config.yaml
model: "masked image model"
dataset: "photos with spoken descriptions (Open Images, Localized Narratives)"
horizontal_flip: true
decoder_width: 128
Rows from block 3 of the encoder of a small masked image model, named by matrix and row number. Rows with one number within an expert belong to one neuron, the router's apart. Each number is 128 + 32 x the weight over its row's rms, rounded and kept within 0 to 255. All counts start at 0.
Before each expert's rows are labels from the 100 images, of 14976, where the router gives the expert most weight on average: "top examples" is what is common among them. Only what is clearly more common there than usual is listed. The data: photos with spoken descriptions (Open Images, Localized Narratives).
# router: router (encoder.blocks.3.mlp.router.weight, 16x192), inputs 128-191
# up: expert up (encoder.blocks.3.mlp.up, 16x48x192), inputs 128-191
# down: expert down (encoder.blocks.3.mlp.down, 16x192x48, transposed), outputs 128-191

# expert 7
top examples: text has "dark"
router.7 [115 134 105 141 158 157 153 140 103 146  80  97 103 117 121 114  37 106 183 153 101 147 124 112  96  85 113 118  87 160  58 144 143 179  99 113  72 136 160  95 194 156 137 159 179  99 130 105 138 109 178 138 172 100 166 113 171 139 159 134 195 133 112 137]
up.0 [183  93 120 134 117  52  67 115 103 146 156 166 181  90 129 156 110 144  87  53 161 113 111 145 124 173 139 145 122 120 126 106 129 114 177 179 154 129 131 154  96  81 115 108 129 177 139 207 126 157 121 155 146 131 118 143  82 117 141 126 100  82 111 119]
down.0 [138 121 180  43 120 113 110 128 201 182 151 139 119 179 164 130 152  98 139 115 107 138 131 135 117 134 101 143 126 164  84 153 146 157 145 123 140  63 145 110 157 154 119  73 150 138 103 137 111 108  98 128 141 118 116 133 150  98 171 118 172  94 119 140]
up.1 [171 116 127 136 119  38  26 131  82 130 151 151 195 100 123 152 123 149  86  59 149 114 121 149 142 162 150 132 140 116 136 114 140 114 175 156 156 124 148 138  79  67 106 123 111 178 145 198 140 169 117 151 133 147  97 132  98 113 145 134  60  67 128 109]
down.1 [159  98 159  70 131 127 120 146 195 156 163 129  77 162 150 122 146 110 148 105 135 149 139 173 123 126 113 123 122 165  70 159 134 143 162 126 133  64 141 108 153 150 122  95 176 125 156 133 122  78 113 120 146 139 106 124 144  93 189 127 158 116 128 120]
up.2 [184 123 136 142  95  13   0 127 112 157 132 148 159 103 137 129 116 137 109  51 161 128 136 144 113 148 141 128 115  99 129 120 140 133 178 151 144 138 131 152 101  62 131 133 126 173 138 154 123 139 124 145 165 154 105 155 108 109 121 146  98  90 138 124]
down.2 [104 123 209  73 119 128 165 124 178 184 163 142  81 166 128  99 128 118 146 108 123 182 145 137 103 142  83 134 105 148  63 138 120 167 162 122 123  67 114 123 168 111 145 104 147 141 117 149  98  96 106  87 176 124  99 151 172  95 178 129 204  93 154 138]
up.3 [157 129 138 155 113  36   0 121 134 150 142 163 148 107 137 134 131 141 114  81 151 111 114 148 121 165 157 147 138  99 155 109 129 115 197 162 152 139 143 158  92  85 124 131 119 168 149 165 132 134  97 140 142 158 123 148  88 128 118 137  88  89 133 124]
down.3 [107  92 188  98 128 107 149 149 213 196 149 146  78 165 120 142 103  57 162 123 117 115 114 143 124 110  83 143 110 148 126 130 144 144 154 126 109  74 141 112 156 138 128 100 151 158  96 140 114  76  93 124 193 124 111 158 170  90 153 149 197  70 136 142]
up.4 [143 140 143 153 101  41   9 118 135 154 176 151 130 157 130 123 172 142 105  69 158 119 124 142 125 158 155 138 131 107 175 116 117  80 175 134 163 131 122 166  87  64 141 124 106 163 133 129 126 140 109 124 100 158 105 143 101 120  94 123  45 114 145 143]
down.4 [ 90 110 169  58 151 124 110 154 170 165 173 135 108 146 115 135 125  83 154 113 158 147 120 134 117 170  60 160 100 154  51 169 125 142 146 150 120  56 168  88 187 209 146 107 164 128 121 128 124 114 134 152 134 112 135 121 114 110 198 104 168 114 168 135]
up.5 [116 133 101 139 205 175 191 123 121  94 107 108 126 157 126 108 153 107 128 174 123 115 127  81 140 105  94 150 147 135 121 139  76 104  87 163 112 115 134 105 153 173 161  97 129  93 161 126 147 105 149  79 145 127 155 135  97 147 116 101 146 102 119 127]
down.5 [133 113 131 237 126 125 154 117 100 112 126 131 149  76 107 104 123 143 136 143 126 103 116 141 128  97 125  91 135 129 172 114 153 107 126 134 137 182  91 157  77  95 113 168 111 134  92 129 139 146 133 104 142 134 127 136 147 146  58 130 111 151 142 123]
up.6 [187 110 124 146  99  63  52 126 113 145 157 168 194 102 141 143 111 140 103  70 147 118 127 154 124 169 146 147 121 116 124 112 152 131 181 162 140 139 149 134  97 103 107 124 127 171 149 207 137 151 115 158 154 140 122 133  90  99 135 144 114  70 125 105]
down.6 [123 100 206  78 138 123 112 144 189 183 146 138  96 161 140 132 152 115 127 121 109 132 113 113 106 151  87 104 130 153  90 136 140 146 146 112 120  64 139  94 139 113 114  83 137 136  99 135 135  85 112 132 144 113 112 121 144 115 152 142 208  89 110 103]
up.7 [157 113 137 130 117  53   0 119 110 157 146 157 159 111 127 142 121 159 117  45 154 116 127 157 129 157 145 145 124  97 145 113 145 121 185 154 141 140 125 147  66  65 113 120 120 162 151 172 143 156 125 146 142 147 119 127  87 106 123 148  88  95 125 121]
down.7 [141  97 184  67 141 136 117 158 199 153 114 162 101 144 132 146 133  94 110 109 116 140  94 115 131 121  87 126 133 123  86 117 137 179 151 129 118  50 150 114 129 153 109 118 146 160 136 129 152  76 107 120 161 120 108 149 164  78 180 141 161  98 155 164]
up.8 [164 136 130 101 127 152 145 142 102 126 105 109 158  74 130 141  37 128 146 142  95 166 137 145 105 119 102 121 114 160  69 151 175 192 120 132 103 103 165  90 175 155 132 146 173 111 115 161 134 120 162 154 187  77 134 127 155 134 176 133 186 134  97 104]
down.8 [126 137 123 218 129 126 135 104 104  93 113 122 135 105  96 126 124 151 134 132 130 110 119 117 132  96 143 106 142 112 192 120 136 101 113 135 117 192  90 164  71 105 118 181 103 120 126 120 136 144 128 115 131 134 142 129 128 161  56 132  83 136 134 138]
up.9 [161 120 127 137  99  39  13 131 136 173 177 152 131 113 120 138 148 120 107  63 164 102 120 133 134 163 155 143 129 114 154 120 134 103 162 154 163 137 124 133  84  91 131 128 115 150 135 187 120 153 100 146 131 152 125 127  90 135 108 143  85  83 108 122]
down.9 [125 107 173  74 155 114 152 153 162 138  99 120  89 159 126 139 139 101 125 129 123 129 137 149 119 157 115 113 103 184 107 146 123 145 157 134  94 102 144 107 145 140  93 111 135 112 132  73 151  68 158 118 162 105 132 138 135 103 196 133 195 132 127 157]
up.10 [178 103 136 141 107  26   3 118 104 152 143 163 188  89 131 147 112 136 118  44 161 130 136 165 117 167 131 130 117 110 134  95 145 119 173 158 153 143 145 141  82  86 119 124 122 171 134 191 138 140 116 156 154 142 109 148 101 101 131 140 118 100 117 104]
down.10 [149  98 186  69  98 152 138 129 209 159 122 110 118 149 153 120 156  97 152  91 107 136 139 127 129 159 108 126 117 172  91 153 146 149 183 146 129  62 152 121 138 133 110  94 127 138 113 126 120  76 136 100 157 126 105 144 164 116 169 128 182  70 169 121]
up.11 [106  84 182 121 126 135 176  86  98 136 183 114 116 192 125  97 207 114 109 119 155 146 140 144 128 107  79 151 133 155 179  80 148 141 100  82 123 130  78  98 125 135 128 140 100 128 104  89 114 148 117 115  31  93 115 132 144  96 102 121  80 141 136 108]
down.11 [129 110 158  90 112 148 104 101 204 167 130 158  92 169 148 159 118 102 130 148 130 166 138 168 136 161  93 118 141 147  88 178 111 160 142 103 126  77 141 128 148 169 112  88 150 126 104 113 149  80 120 158 152 135 136 165 126 101 188 131 165 135 112 101]
up.12 [ 60 148 105  82  94 133 122 125 156 131 142  95  90 174 113 105 127 103 150 131 107 129 135 112 155  98 125  79 225 155 121 149  89 140  92  68 131  99 123 125 138  92 134 137 132 106 106  81 104 116 119 159  80 121 127  90 187 154 166 109 133 223 133 157]
down.12 [128 125 158 220 110 137 138 113 133 120 124 122 112  88 115 121 131 147 155 125 133 106 119 114 159  92 135 122 158 118 197 123 144 124 116 134 109 189  75 165  70 121 119 162  96 108 114 155 134 137 115 117 158 124 134 136 149 162  45 145 107 123 122 149]
up.13 [161  92 139 135 104  52  22 124  93 165 139 143 201 100 124 143 139 129 100  72 153 115 124 145 125 162 140 149 109 121 140 120 149 124 174 173 141 148 139 141  90  73 120 127 126 167 138 187 133 139 103 135 133 153 118 148  97 121 138 144 104  73 132 118]
down.13 [130  97 182  70 110 116 121 147 199 156 139 139 109 170 162  98 164  95 128  95 119 139 107 155 112 157 105 116 107 161  92 137 126 160 141 131 127  68 130 116 168 174 144  99 154 171 114 135 137 101 116 134 123 122  98 111 128 108 182 122 166  85 122 110]
up.14 [169 111 135 140 115  45  50 128 115 154 140 151 172  95 157 122 133 136 105  69 162 124 119 156 126 168 154 142 121 111 136 101 144 128 180 173 159 150 136 157  91  78 122 124 110 163 137 186 125 156 109 129 149 138 118 125 102 111 113 134 104  79 141 122]
down.14 [163  88 196  72 133  95 120 121 209 153 138 142 119 170 136 111 170 112 161 125  93 151 135 120  99 136  98 138 103 165 100 127 133 174 138 129 139  61 153  92 145 130 116 106 151 130 168 140  98 122 118 142 141 126 105 150 135 131 138 123 187  83 175 144]
up.15 [170 110 144 142 114  36   0 122 119 147 158 158 161 107 133 134 140 152 106  56 153 128 118 133 132 171 152 138 130  94 167 100 142 117 191 146 159 151 137 131  69  68 125 124 116 164 146 159 131 136 115 135 128 153 119 145 101 111 131 149  75  82 130 113]
down.15 [133 109 174 118 121 129 155 143 207 144 141 151  83 156 170 114 155 109 142 133 141 155 145 169 121 100 101 112 110 131 113 145 120 162 144 102 148  86 142 133 153 125 134 101 155 127 122 149 143  92 134 119 147 112 169 136 139 125 197 141 169  96 160 147]

# expert 13
top examples: text has "white"; text has "color"
router.13 [101 132 109 138 162 104  83 120 136 131  59 102  84 125  94 129  57 105 181 111 116 154 112 104 102  88 168 138  91 145  81 101 160 128 118  80  78 152 130 111 157 117  78 171 173 108 133  83 132 103 142 152 178 114 171 107 148 150 154 146 187 146 138 131]
up.0 [131 138 126  90 112 168 203 119 119 106 181 120 172 123 150 120 195 151  65 169 119  92 137 129 134 153 109 137 124  78 185 158 115  98 148 166 164 127 126 145 124 159 152 124  97 137 166 163 115 125 121  90  76 170  91 150 117 103 105 133  40 104 124 129]
down.0 [101 123 118  95 126 140 160 141 160  82 131 155 139 136 112 143  83  89 133 117 124 137 134 109 133  63 116 140 130  91 116 129 137 154 115 144 108  80 191  99 144 124 120 144 149  79 121  74 125 115 130  95 155 219 157 149  90 142 131 131  91 168 142 138]
up.1 [101 138 129 100 130 191 211 124  78 122 198 160 129 160 134 124 223 122  90 170 144  95 150 148 140 124 103 115 140  76 165 142  77 113 139 126 158 110 129 141 107 200 127 118 103 125 135  69 116 164 128 114   0 141 123 134 133 107 133 114  41 188 112 132]
down.1 [126 115 126 119 145 114 147 116 120  77  84 141 171 109 130 122  80  79 128  71 107 131 121 111 113  95 155 140 126  83  81 124 127 121 149 149 123 113 197  94  57 106 128 160 144 130 122  98 102 123 130 135 171 255 159 138 116 139  75 142 101 161 110  89]
up.2 [104 136 129 103 135 194 205 118 123 123 178 145 131 166 132 116 221 117  93 176 129 119 153 127 143 127  85 143 113  51 175 149  81 117 164 147 146 131 102 147  83 187 133 118  84 129 130  92 109 129 134 111  83 158 116 158 113  92  93 119  33 135 106 143]
down.2 [120 139 146 116 161 104 148 109 181  83  94 157 171  93 107 115  57  88 136  85 110 140 138 107 120  89 168 124  93  63  85 137 114 143 146 188 117 116 180 118 110 102 140 148 159 109 146  78  84 100 124  97 223 227 177 153 107 127 120 123 120 145 131 112]
up.3 [123 137 133 109 127 219 239 123 139 128 161 143 115 142 139 144 225 135  84 211 110 112 149 121 138 155 105 154 128  87 152 150  98 103 139 146 149 118 114 154  79 198 125 107  94 115 131 101  97 128 124 132  82 167 115 139 118 110  92 128  66 108 111 139]
down.3 [120 116 139 115 173 114 135 125 189  91  99 141 151 113 139 136  78  97 139 101 131 141 137 122 101  89 134  98 131  86 104 105 123 136 165 173  98 134 175 111 105  76 152 160 135 130 114  84  90  95 142  96 237 255 159 158  95 128  96 120 126 151 123 116]
up.4 [148 117 155  89 120 172 210  87 126 115 176 128 177 122 157 125 193 132  92 159 128 111 133 144 151 149  82 134 139 109 175 146  95 119 164 191 161 122 113 158 105 160 151 139 102 141 141 184 124 110 138  81 116 164 102 167  90  73 126 112  65 102 125 106]
down.4 [118 166 168  77 127 130 164 154 219  82 102 130 107 108 166 160 108  90 133 101 117 135 145  95 124 104 162 121 134  98 118 159 133 157 104 162  89 109 142  98 118 111 123 146 134 129 114  92  95  87 169  64 160 220 150 141 138 127 101 121 137 122 127 156]
up.5 [143 146 171  93 146 205 189 109 147 111  87 204 136 150 128 126  78 138 126 187 118 164 140 159  97 144  89 123 140 105 134 160  91 140 132 141 179  71 182 151 150 166 112 155 115 124 166 100 122 131 149  80 152 145 130 156  78 115 149 103  82 195 148 118]
down.5 [124  96 147 109 107 105 129 110 107 115 154 120 187 102 115 133 172 150 105  92 136 139 143 119 142 109 126 123 140 124 125 133  74 132  97 207 181  99 117  68 163 125 141 150 131  69 103 136 111 159 112  82  77 162 100 109 153 122 139  96 104  85 116 105]
up.6 [130 123 151  91 141 194 247 104 146 127 175 133 140 162 159 115 219 117  87 179 126 135 147 150 140 143  74 134 134  92 166 151  90 120 159 160 144 122 113 161 105 176 142 125  90 137 122 127 118 114 125 105 107 164 109 169  78  81  99 112  40 114 112 138]
down.6 [109 142 149 101 133 133 155 156 187  88  74 148 135 124 137 121 114  88 128  87 138 123 148  93 115 101 157 107 130  72  93 148 125 138 134 191 103 163 188  96 137  95  94 129 160 110 123  79 113  68 139  87 224 215 171 133 142 146 109 118 120 110 147 113]
up.7 [106 139 142  95 132 212 221 134 104 114 182 156 128 154 128 148 205 134  79 220 123 118 144 125 122 144 115 142 113  80 167 141  82 101 133 134 151 128 122 150  77 228 130 115  79 129 144  72 107 149 122 110  41 153 111 142 111 117 109 117  39 151 119 131]
down.7 [125 125 110 130 160 116 140  78 146  90  83 153 159 125 127 126  93 116 124  70 142 135 118 130  98  89 126 105 137  78  95 130  93 151 159 181 122 114 174  90  69  88 140 159 143 111 125  84  88 107 148 110 214 237 160 149 110 133  72 118 118 157 133 101]
up.8 [185 112 145 116 112 132 157 100 137 132 157 101 181  99 137 110 179 116  85 135 135 114 118 154 150 162 107 112 133 131 140 133 101 137 149 187 155 135 123 147 125 131 174 143 123 157 144 248 136 104 135 106 168 154 106 153 106  90 134 119 123  70 122 115]
down.8 [ 96 155 210  70 125 166 163 177 224 121 115 154  81 144 182 159 127  87 177 148 125 168 135 102 127  98 157 114 117  99 138 139 165 169 125 106 126 106 149 130 121 156 101 131 162  92  87  85 108 100 135  88 131 185  89 112 148 157 106 114 116 141 131 143]
up.9 [116 115 138  91 129 199 204 113 134 122 174 134 132 156 145 118 234 124  92 178 118 114 140 124 152 134  92 140 113  67 182 149 103 117 151 155 144 121 104 164  88 180 127 115  72 128 120 104 108 121 127 105  88 161 108 147 117  99 102 129  31 102 112 141]
down.9 [111 148 159  99 151 129 159 118 186 114  83 140 162 111 149 128  73  82 140  93 131 136 137 119 114  96 130 122 127  61 102 134 121 144 131 187 129 115 183 125 104  81 129 162 139  98 145 100  99  92 138  96 223 222 169 163 113 121 122 123 112 136 129 112]
up.10 [116 125 125 108 146 185 218 111 146 119 162 132 132 156 140 118 219 131  85 175 122 120 141 113 145 132  88 141 119  77 186 151  97 107 165 160 150 135 107 159  93 173 130 124  84 131 127 104 100 120 132 115  88 162 111 167 113  81 108 111  44  93 111 135]
down.10 [124 140 154 103 136 120 155 112 178  91  99 141 150 123 139 113  87 101 143  96 145 123 153 102 137  83 137 113 133  40  98 136 130 122 136 209 125 119 186 131 139 103 127 138 162 100 121  85  89  90 130  89 230 204 170 133 125 128 117 130  99 152 131 122]
up.11 [166 159 147 164 128 149 142 119 149 119  77 224 157  54 124 139  34 169 145 135  89 153 108 145 107 153 140  98  90 126  89 156 116 165 155 153 150 105 219 138 175 142  90 128 149 143 107 121 107 135 180 134 171 106 126 152  72 128 181 122 128 155 134 109]
down.11 [107 126 100 103 129 144 151 109 167  86 141 149 127 119 149 153  64 134 147 202 137 126 131 127 118  87 124 103 123 142 132 148 100 127 112 149 125  84 153 137 210 148 111 169 120  70 122 129 123 123 139  78  65  96 138 117  77 125 153 128  83 191 131 119]
up.12 [182 107 140 119 119 126 170 108 148 101 136 104 222 110 129 110 175 137  86 118 125 116 116 124 146 152 114 116 135 143 124 135 123 106 152 190 146 128 130 154 136 125 153 150 145 134 150 234 136 108 123 108 159 167 107 136 107  93 105 128 121  38 144 110]
down.12 [104 126 197  88 139 162 182 143 235 122 100 145  77 131 188 147 160  89 145 113 170 123 164 110 127 102 125 121 139 101 151 134 138 136 101 119  74  91 122 105 119 149 131 117 126 133 125 124 127  93 136 109 135 219  91 128 136 141  60 135 129 138 116 135]
up.13 [133 110 124 107 128 179 220 116 127 132 180 145 152 142 148 127 218 121  82 175 107 118 155 123 153 140  77 127 129  83 186 151  99 123 156 151 148 126 105 150 105 175 158 129  96 137 121 134 110 119 136  91  79 148 111 164 108  97 102 107  48  99 107 128]
down.13 [118 145 155  89 140 119 175 129 170  96 112 118 170 121 113 126  85  86 121  87 155 156 160 100 136  99 134 125 118  48  98 135 137 147 156 201 130 147 187 116 121 111 118 132 167 100 129  78  82 109 136  83 197 233 176 129 125 124 104 111 124 161 109 127]
up.14 [107 143 142  92 134 185 215 110 111 106 193 131 135 144 135 123 238 124  75 167 137 102 146 131 125 129 108 139 136  74 156 136  77 104 140 143 154 128 125 144  82 186 139 112  85 124 133  78 117 134 114  99  69 145 126 140 117 100 104 118  51 163 106 151]
down.14 [134 110 117 102 165 117 152 102 152  91  89 145 151 103 110 138  84  75 150  74 108 134 120  91 114  95 150 124 108  85  96 140 129 122 138 166 121 116 189  96 107  93 114 162 159 105 131 123  97  89 131 127 194 247 172 143 119 120  91 148 100 119 125  99]
up.15 [ 86  77 183 138 134 117 120 147 119 157 229  95 110 177 150  92 240 145  99 127 162 107 143 123 137 138 118 123 121 136 177 105 123  98 143 112 119 134  80 133 113 119 100  64  48 123  58  88 124 131  63 122  78 130  85 136 145 127 115 128 115 105 141 158]
down.15 [120 110 113 134 142 144 139 153  91  65 120 126 131 138 143 159 122 101 125 159 143 127 136 130 119 137 102 123 189 139 163 131 162 128   6  96  96  82 130 113 165 162 118 130 155 107 134 120 167 130 127 109  24  72 104  97 101 192 152 101 125 152 165 138]

# expert 11
top examples: text has "sky"
router.11 [126  86  81 146 146 114 126 102 124 107  91  77 156  76 121 118 164 159 158  95 114  95 102  81 151  85 119 145  79 147 105 129  95 142  91 174  66 151 132  77 206 134 160 176 136  95 157 161 115 111 131 162 148 107 158 109 185 127 166 151 191  74  82  99]
up.0 [ 84 159 175 123 130 237 255 167 152 193 150 133  50 172 146 121 157 105 110 211 128 155 144 162 121 150 131 129 121 117 152 126 139 150 138  82 127 110 102 144  92 192 115  80  91 157 124  70 116 126 125  96 112 149 112 131 127 131  86 131  90 147 130 166]
down.0 [ 96 126 179  94 118 123 100 142 125 152 164  72 102 178 118 107 199 194  89 130 129 119 132 130 117 128 159 143  96 123 140 110 143 136 185 113 125 101  94 177 106 109 124 107 128 120 156 116 147 141 110 112 173 139 116 126 127 119 145 102 179 123 180 160]
up.1 [139 112 202 103 110  98  86 140 113 168 167 128 119 161 146  97 103  87  99 122 129 181 135 157 111 164 138 102 142 178 101  99 159 159 149 110 159 110  91 144 104 101 114  88 120 167  72 167 127 139 128  74 153 156  96 122 127 132 113 122 146 153 175 123]
down.1 [104  65 136 174 108  92  83 160 128 240 151  63 144  98 142 114 115 167 148 126 120 155  98 158 118 160 130 150 141 136 113 104 176 124 150  92 151  93 139 151  94 101 118 140 132 129 115 112 155  72 106 164 152 167 132 117 133 117 146 146 228 116 161 120]
up.2 [112 174 115 132 131 170 169 119 139 134 140 101  94 127 126 118 183 116 130 132 139 123 147 128 177 126 110 151  97 127 142 140  74 137 136 130 114 134  98 115 137 219 181  99  71 128 144 132 112 148 129 188 165 106 139 115 154 123  96 132 129 134  84 135]
down.2 [148 132 128 173 135 127 132 120 136 122  99 170 117  93 124 147  98  58 159 121 135 125 130 140 142 145 125 115 173 129 118 120 125 139  67 132 135 186 113 113 124 122 134 135 130 144 127 159 143 136 132 135 121  73 116 130 151 145  89 131  85 148 110 118]
up.3 [102 148 173  95 124 206 199 157 133 203 166 160  73 173 137 112 102 100 114 210 124 153 143 175 116 158 144 127 139 125 150 128 155 152 144  75 166 116  99 157  65 162 113  84  91 164  95  93 140 130 129  91 134 151  96 131 108 130  86 132  77 168 168 155]
down.3 [107 129 212  86 118 123 107 137 131 143 149  61 112 174 113 121 174 182 114 120 127 120 108 131 123 139 139 145 101 140 134 114 146 107 177 107 141 116 125 134 125 128 137 135 125 129 105 107 127 127 125 103 205 180 124 110 136 111 155 126 200 111 137 120]
up.4 [106 144 151 109 131 215 255 151 146 197 135 136  64 169 121 115 155 113 101 228 119 148 155 164 123 139 122 131 116 121 152 128 138 137 148  86 139 131 105 153  81 174 111  91  86 158 121  85 122 113 131  85 119 147 117 131 131 134  78 132 109 136 141 167]
down.4 [ 95 161 195  96 103 123 100 147 125 145 169  78 105 171 123 119 187 193 105 113 157 107 140 111 121 131 163 146  92 126 123 113 123 116 162 131 128  96 117 167  94 106 135  92 117 110 138 118 150 126  98 112 166 142 126 114 134 133 140 109 180 132 184 159]
up.5 [ 84 141 182 116 128 198 196 169 171 188 167 139  50 198 133 115 145 108 124 242 130 151 129 157 118 144 126 142 129 121 159 119 143 147 148  84 129  96  94 145  91 194 104 102 100 154 123  86 119 125 131 113 132 142 114 130 118 121  59 135 105 147 135 162]
down.5 [ 77 137 208  94 121 128 113 130 140 137 157  76 106 178 122 124 187 176 119 132 176 116 123 118 123 125 180 140  79 136 136 117 136 119 210 113 120  87 121 172 116 127 137 116 121 113 137  82 152 127  99 104 170 152 126 112 120 117 159 120 188 125 166 165]
up.6 [117 150 145  68 138 157 120 156 104 151 167 127 114 160 128  92 124 130  84 165 123 155 141 159 144 149 151 129 142 104 149 123 111 139 135  92 176 147 120 163  64 133 143  94  77 183 174  95 124 151 130  99 109 224 101 136 102 128  49 133  44 171 164 148]
down.6 [144 119  97 135 128 131 133 125  51 178 148 111 144  60 133 117 157 155  93 101 146 128 153 115 116 113  85 137 116 182 134 140 168 106 101 134 125  81 146  25 166 135 112 145 140 134 119 182 143 159 157 191  71 115 135 102 145 122 166 100 135  91  85 129]
up.7 [127 165 172  84 121 140 103 159 162 187 163 165  77 152 141 107  84  47 109 170 117 165 156 170 122 147 160 111 146 125 132 123 149 149 153  87 171 123 105 172  46 125 117  95 113 171 110 102 125 120 125  58 152 179  98 132  99 136  95 117  87 161 179 163]
down.7 [125 126 107 107 116 127 121 124  98 185 186 105 105 130 134 129 108 183 129 174 156 110 119 135 157 117 134 135  94 154 109 149 136 107 174 137 133  74 159 104 109 150 132 105 140 124  99 134 105 140 121 129 163 186 150 130 129 114 211 141 207 173 143 113]
up.8 [ 81 140 147 116  99 110  90 146 153 128 131 104 108 174 125 105 203 104  74 120 155 121 131 114 154 130 188 123 143  92 196 123 140 112 131 155 130 146  93 138 113  80 105  99 121 131 160 111 120 100  64  74 111 197 112 114 139 117 110 135 106  93 167 150]
down.8 [167 136 159 165 113 127 144 153 123  71  69 177 151  88 124 157 130 168 167 113  99  79 141 108 104 153 161  95 126 107  90 147 140 171  40 161 130  97 148  93 148 129 129 116 197 104 140 125 150 127 133  92 104  87  94 109 118 174 102  86 102 115 162 129]
up.9 [100 164 172 105 103  75  21 119 111 160 173 139  99 178 121 101  83  90 106 113 146 164 152 170 120 155 164  99 161 109 114 107 144 151 141 106 185 131 128 173  75  72 118  85 130 149 112  71 156 137 132  53 165 143 123 134 118 117 135 109  94 199 184 145]
down.9 [146 104  89  86 140 164 149 117  65 190 185 108 121  99 158 101 102 137 123 181 126 124 109 148 112 125  97 161 115 186 113 129 156  76 177  88 132 104 143  91 108 167 121 144 106 140 105 152 139 172 118 215 172 162 168 119 119 136 136 123 195 131 107  97]
up.10 [100 140 173 151 134 196 189 122 181 138 127 135  95 132 161 159 167  99 102 197 170 102 139 135 145 131 120 122 101  98 128 128 120 122 117 144 131 142 122 132 120 173 146  85 126 134 118  99 150 103 122  13 144 165 102 153 118 138 151 120 121 142 140 175]
down.10 [104 142 131  89 101 146 140 119  62  80  98 111 190 134 105 158  97 145 109 158 161 126 111 160 143 153 117 109 125 151 110 114 117  98 115 136  94 139 141  72 126 157  88 156 134 135 112  62 166 176 127  82  58 164 105 109  83 129 163 105 111 203 147 102]
up.11 [101 138 215  99 111 163 151 172 125 169 176 135  89 180 122 118 112  91  93 202 126 156 134 155 117 168 132 112 140 120 143 110 153 173 130 100 148 111 107 164  81 149 118  83 107 153  95  84 134 135 144  67  95 152 102 120 114 128  85 119  99 204 155 148]
down.11 [118 131 167  86 129 141  88 128 114 131 161  74  80 154 134 123 156 203  98 157 122 103 105 111 115 131 114 170 128 150 107 107 144 114 167 122 128  76 106 139 117 156 127 100 102 145 134 137 161 132  94 166 218 151 104 110 147 128 143 128 185 104 156 117]
up.12 [ 90 139 186 100 128 200 211 154 147 206 149 148  69 178 137 107 157 105 109 216 123 167 146 169 119 155 134 114 127 122 151 129 142 153 140  72 142 111 104 163  74 166 109  83 104 157 101  79 136 126 120  63 111 156 106 131 124 126  74 131  86 157 162 148]
down.12 [143 140 188  74  94 110  97 142 102 147 155  93  99 173 110 124 178 162 129 129 153 116 114 124 108 145 167 173  98 158 132 132 119 108 195 139 131  86  93 145 104 126 151 104 116 109 135 126 143 141 107 141 168 168 128  94 137 123 127  92 203 117 193 169]
up.13 [ 91 144 159 114 136 228 255 157 162 192 144 152  70 174 131 131 147 110 111 218 121 151 138 144 117 134 125 131 121 123 154 128 135 142 149  67 137 131 110 144  96 191 113 101  85 151 103  80 119 113 125 110 130 146 108 140 117 145  69 134 114 146 132 161]
down.13 [108 118 201 108 104 110  81 141 136 143 153  96 101 165 128 124 173 208 109 134 149 125 122 129 116 132 179 146 100 124 131 103 138 124 166 116 123  95  90 165 120 108 122 105 147 107 161 104 152 122 115 109 181 144 130 132 120 127 140  98 187 136 189 147]
up.14 [137 132 153 114 141 107 108 108  33 112 148 123 177 127 121 142 139 128 110 119 174 124 126 152 116 129  95  90 158 153  88 121  75 107  98 156 136  97 153 117 114 118 134 106 135 117 102 119 155 186 117  58 101 121 130 139 104 134 138  76 101 222 124 107]
down.14 [101 187 141 115 132 114 113 125 151 175 130  91 101 158 121 117 110 120 127 128 180 142 150 160 131 161 107 164 119  86 122 116  83 112 203 113  87 121 156 125 105 149 130 122 113 134 136  86 141 147 156 109 183 154 162 138  69  85 158 122 166 176 108 153]
up.15 [137  72 112 132 138 161 230 152 130 144  87 126 160  98 136 119 171 155  97 185 117 134 110 121 146 123 103 102  89 132 166 129 119 120 163 155 122 175 113 141 150 141 131 102  97 147 164 185 139  91  97 102 126 166 134 135 145 112 113 144 147  64 137 114]
down.15 [160 118  78 125 160 165 127 101 102 126 136 117 158 108 159 113 107 129 103 156 181 128 128 120 143 117 104 135 134 132 128  73 158 105 113  70 127 144 156  76 143 118 107 153 133 143 103 102 104 102 151 166  67 155 114 136 146 127 196 128 128 121 106  96]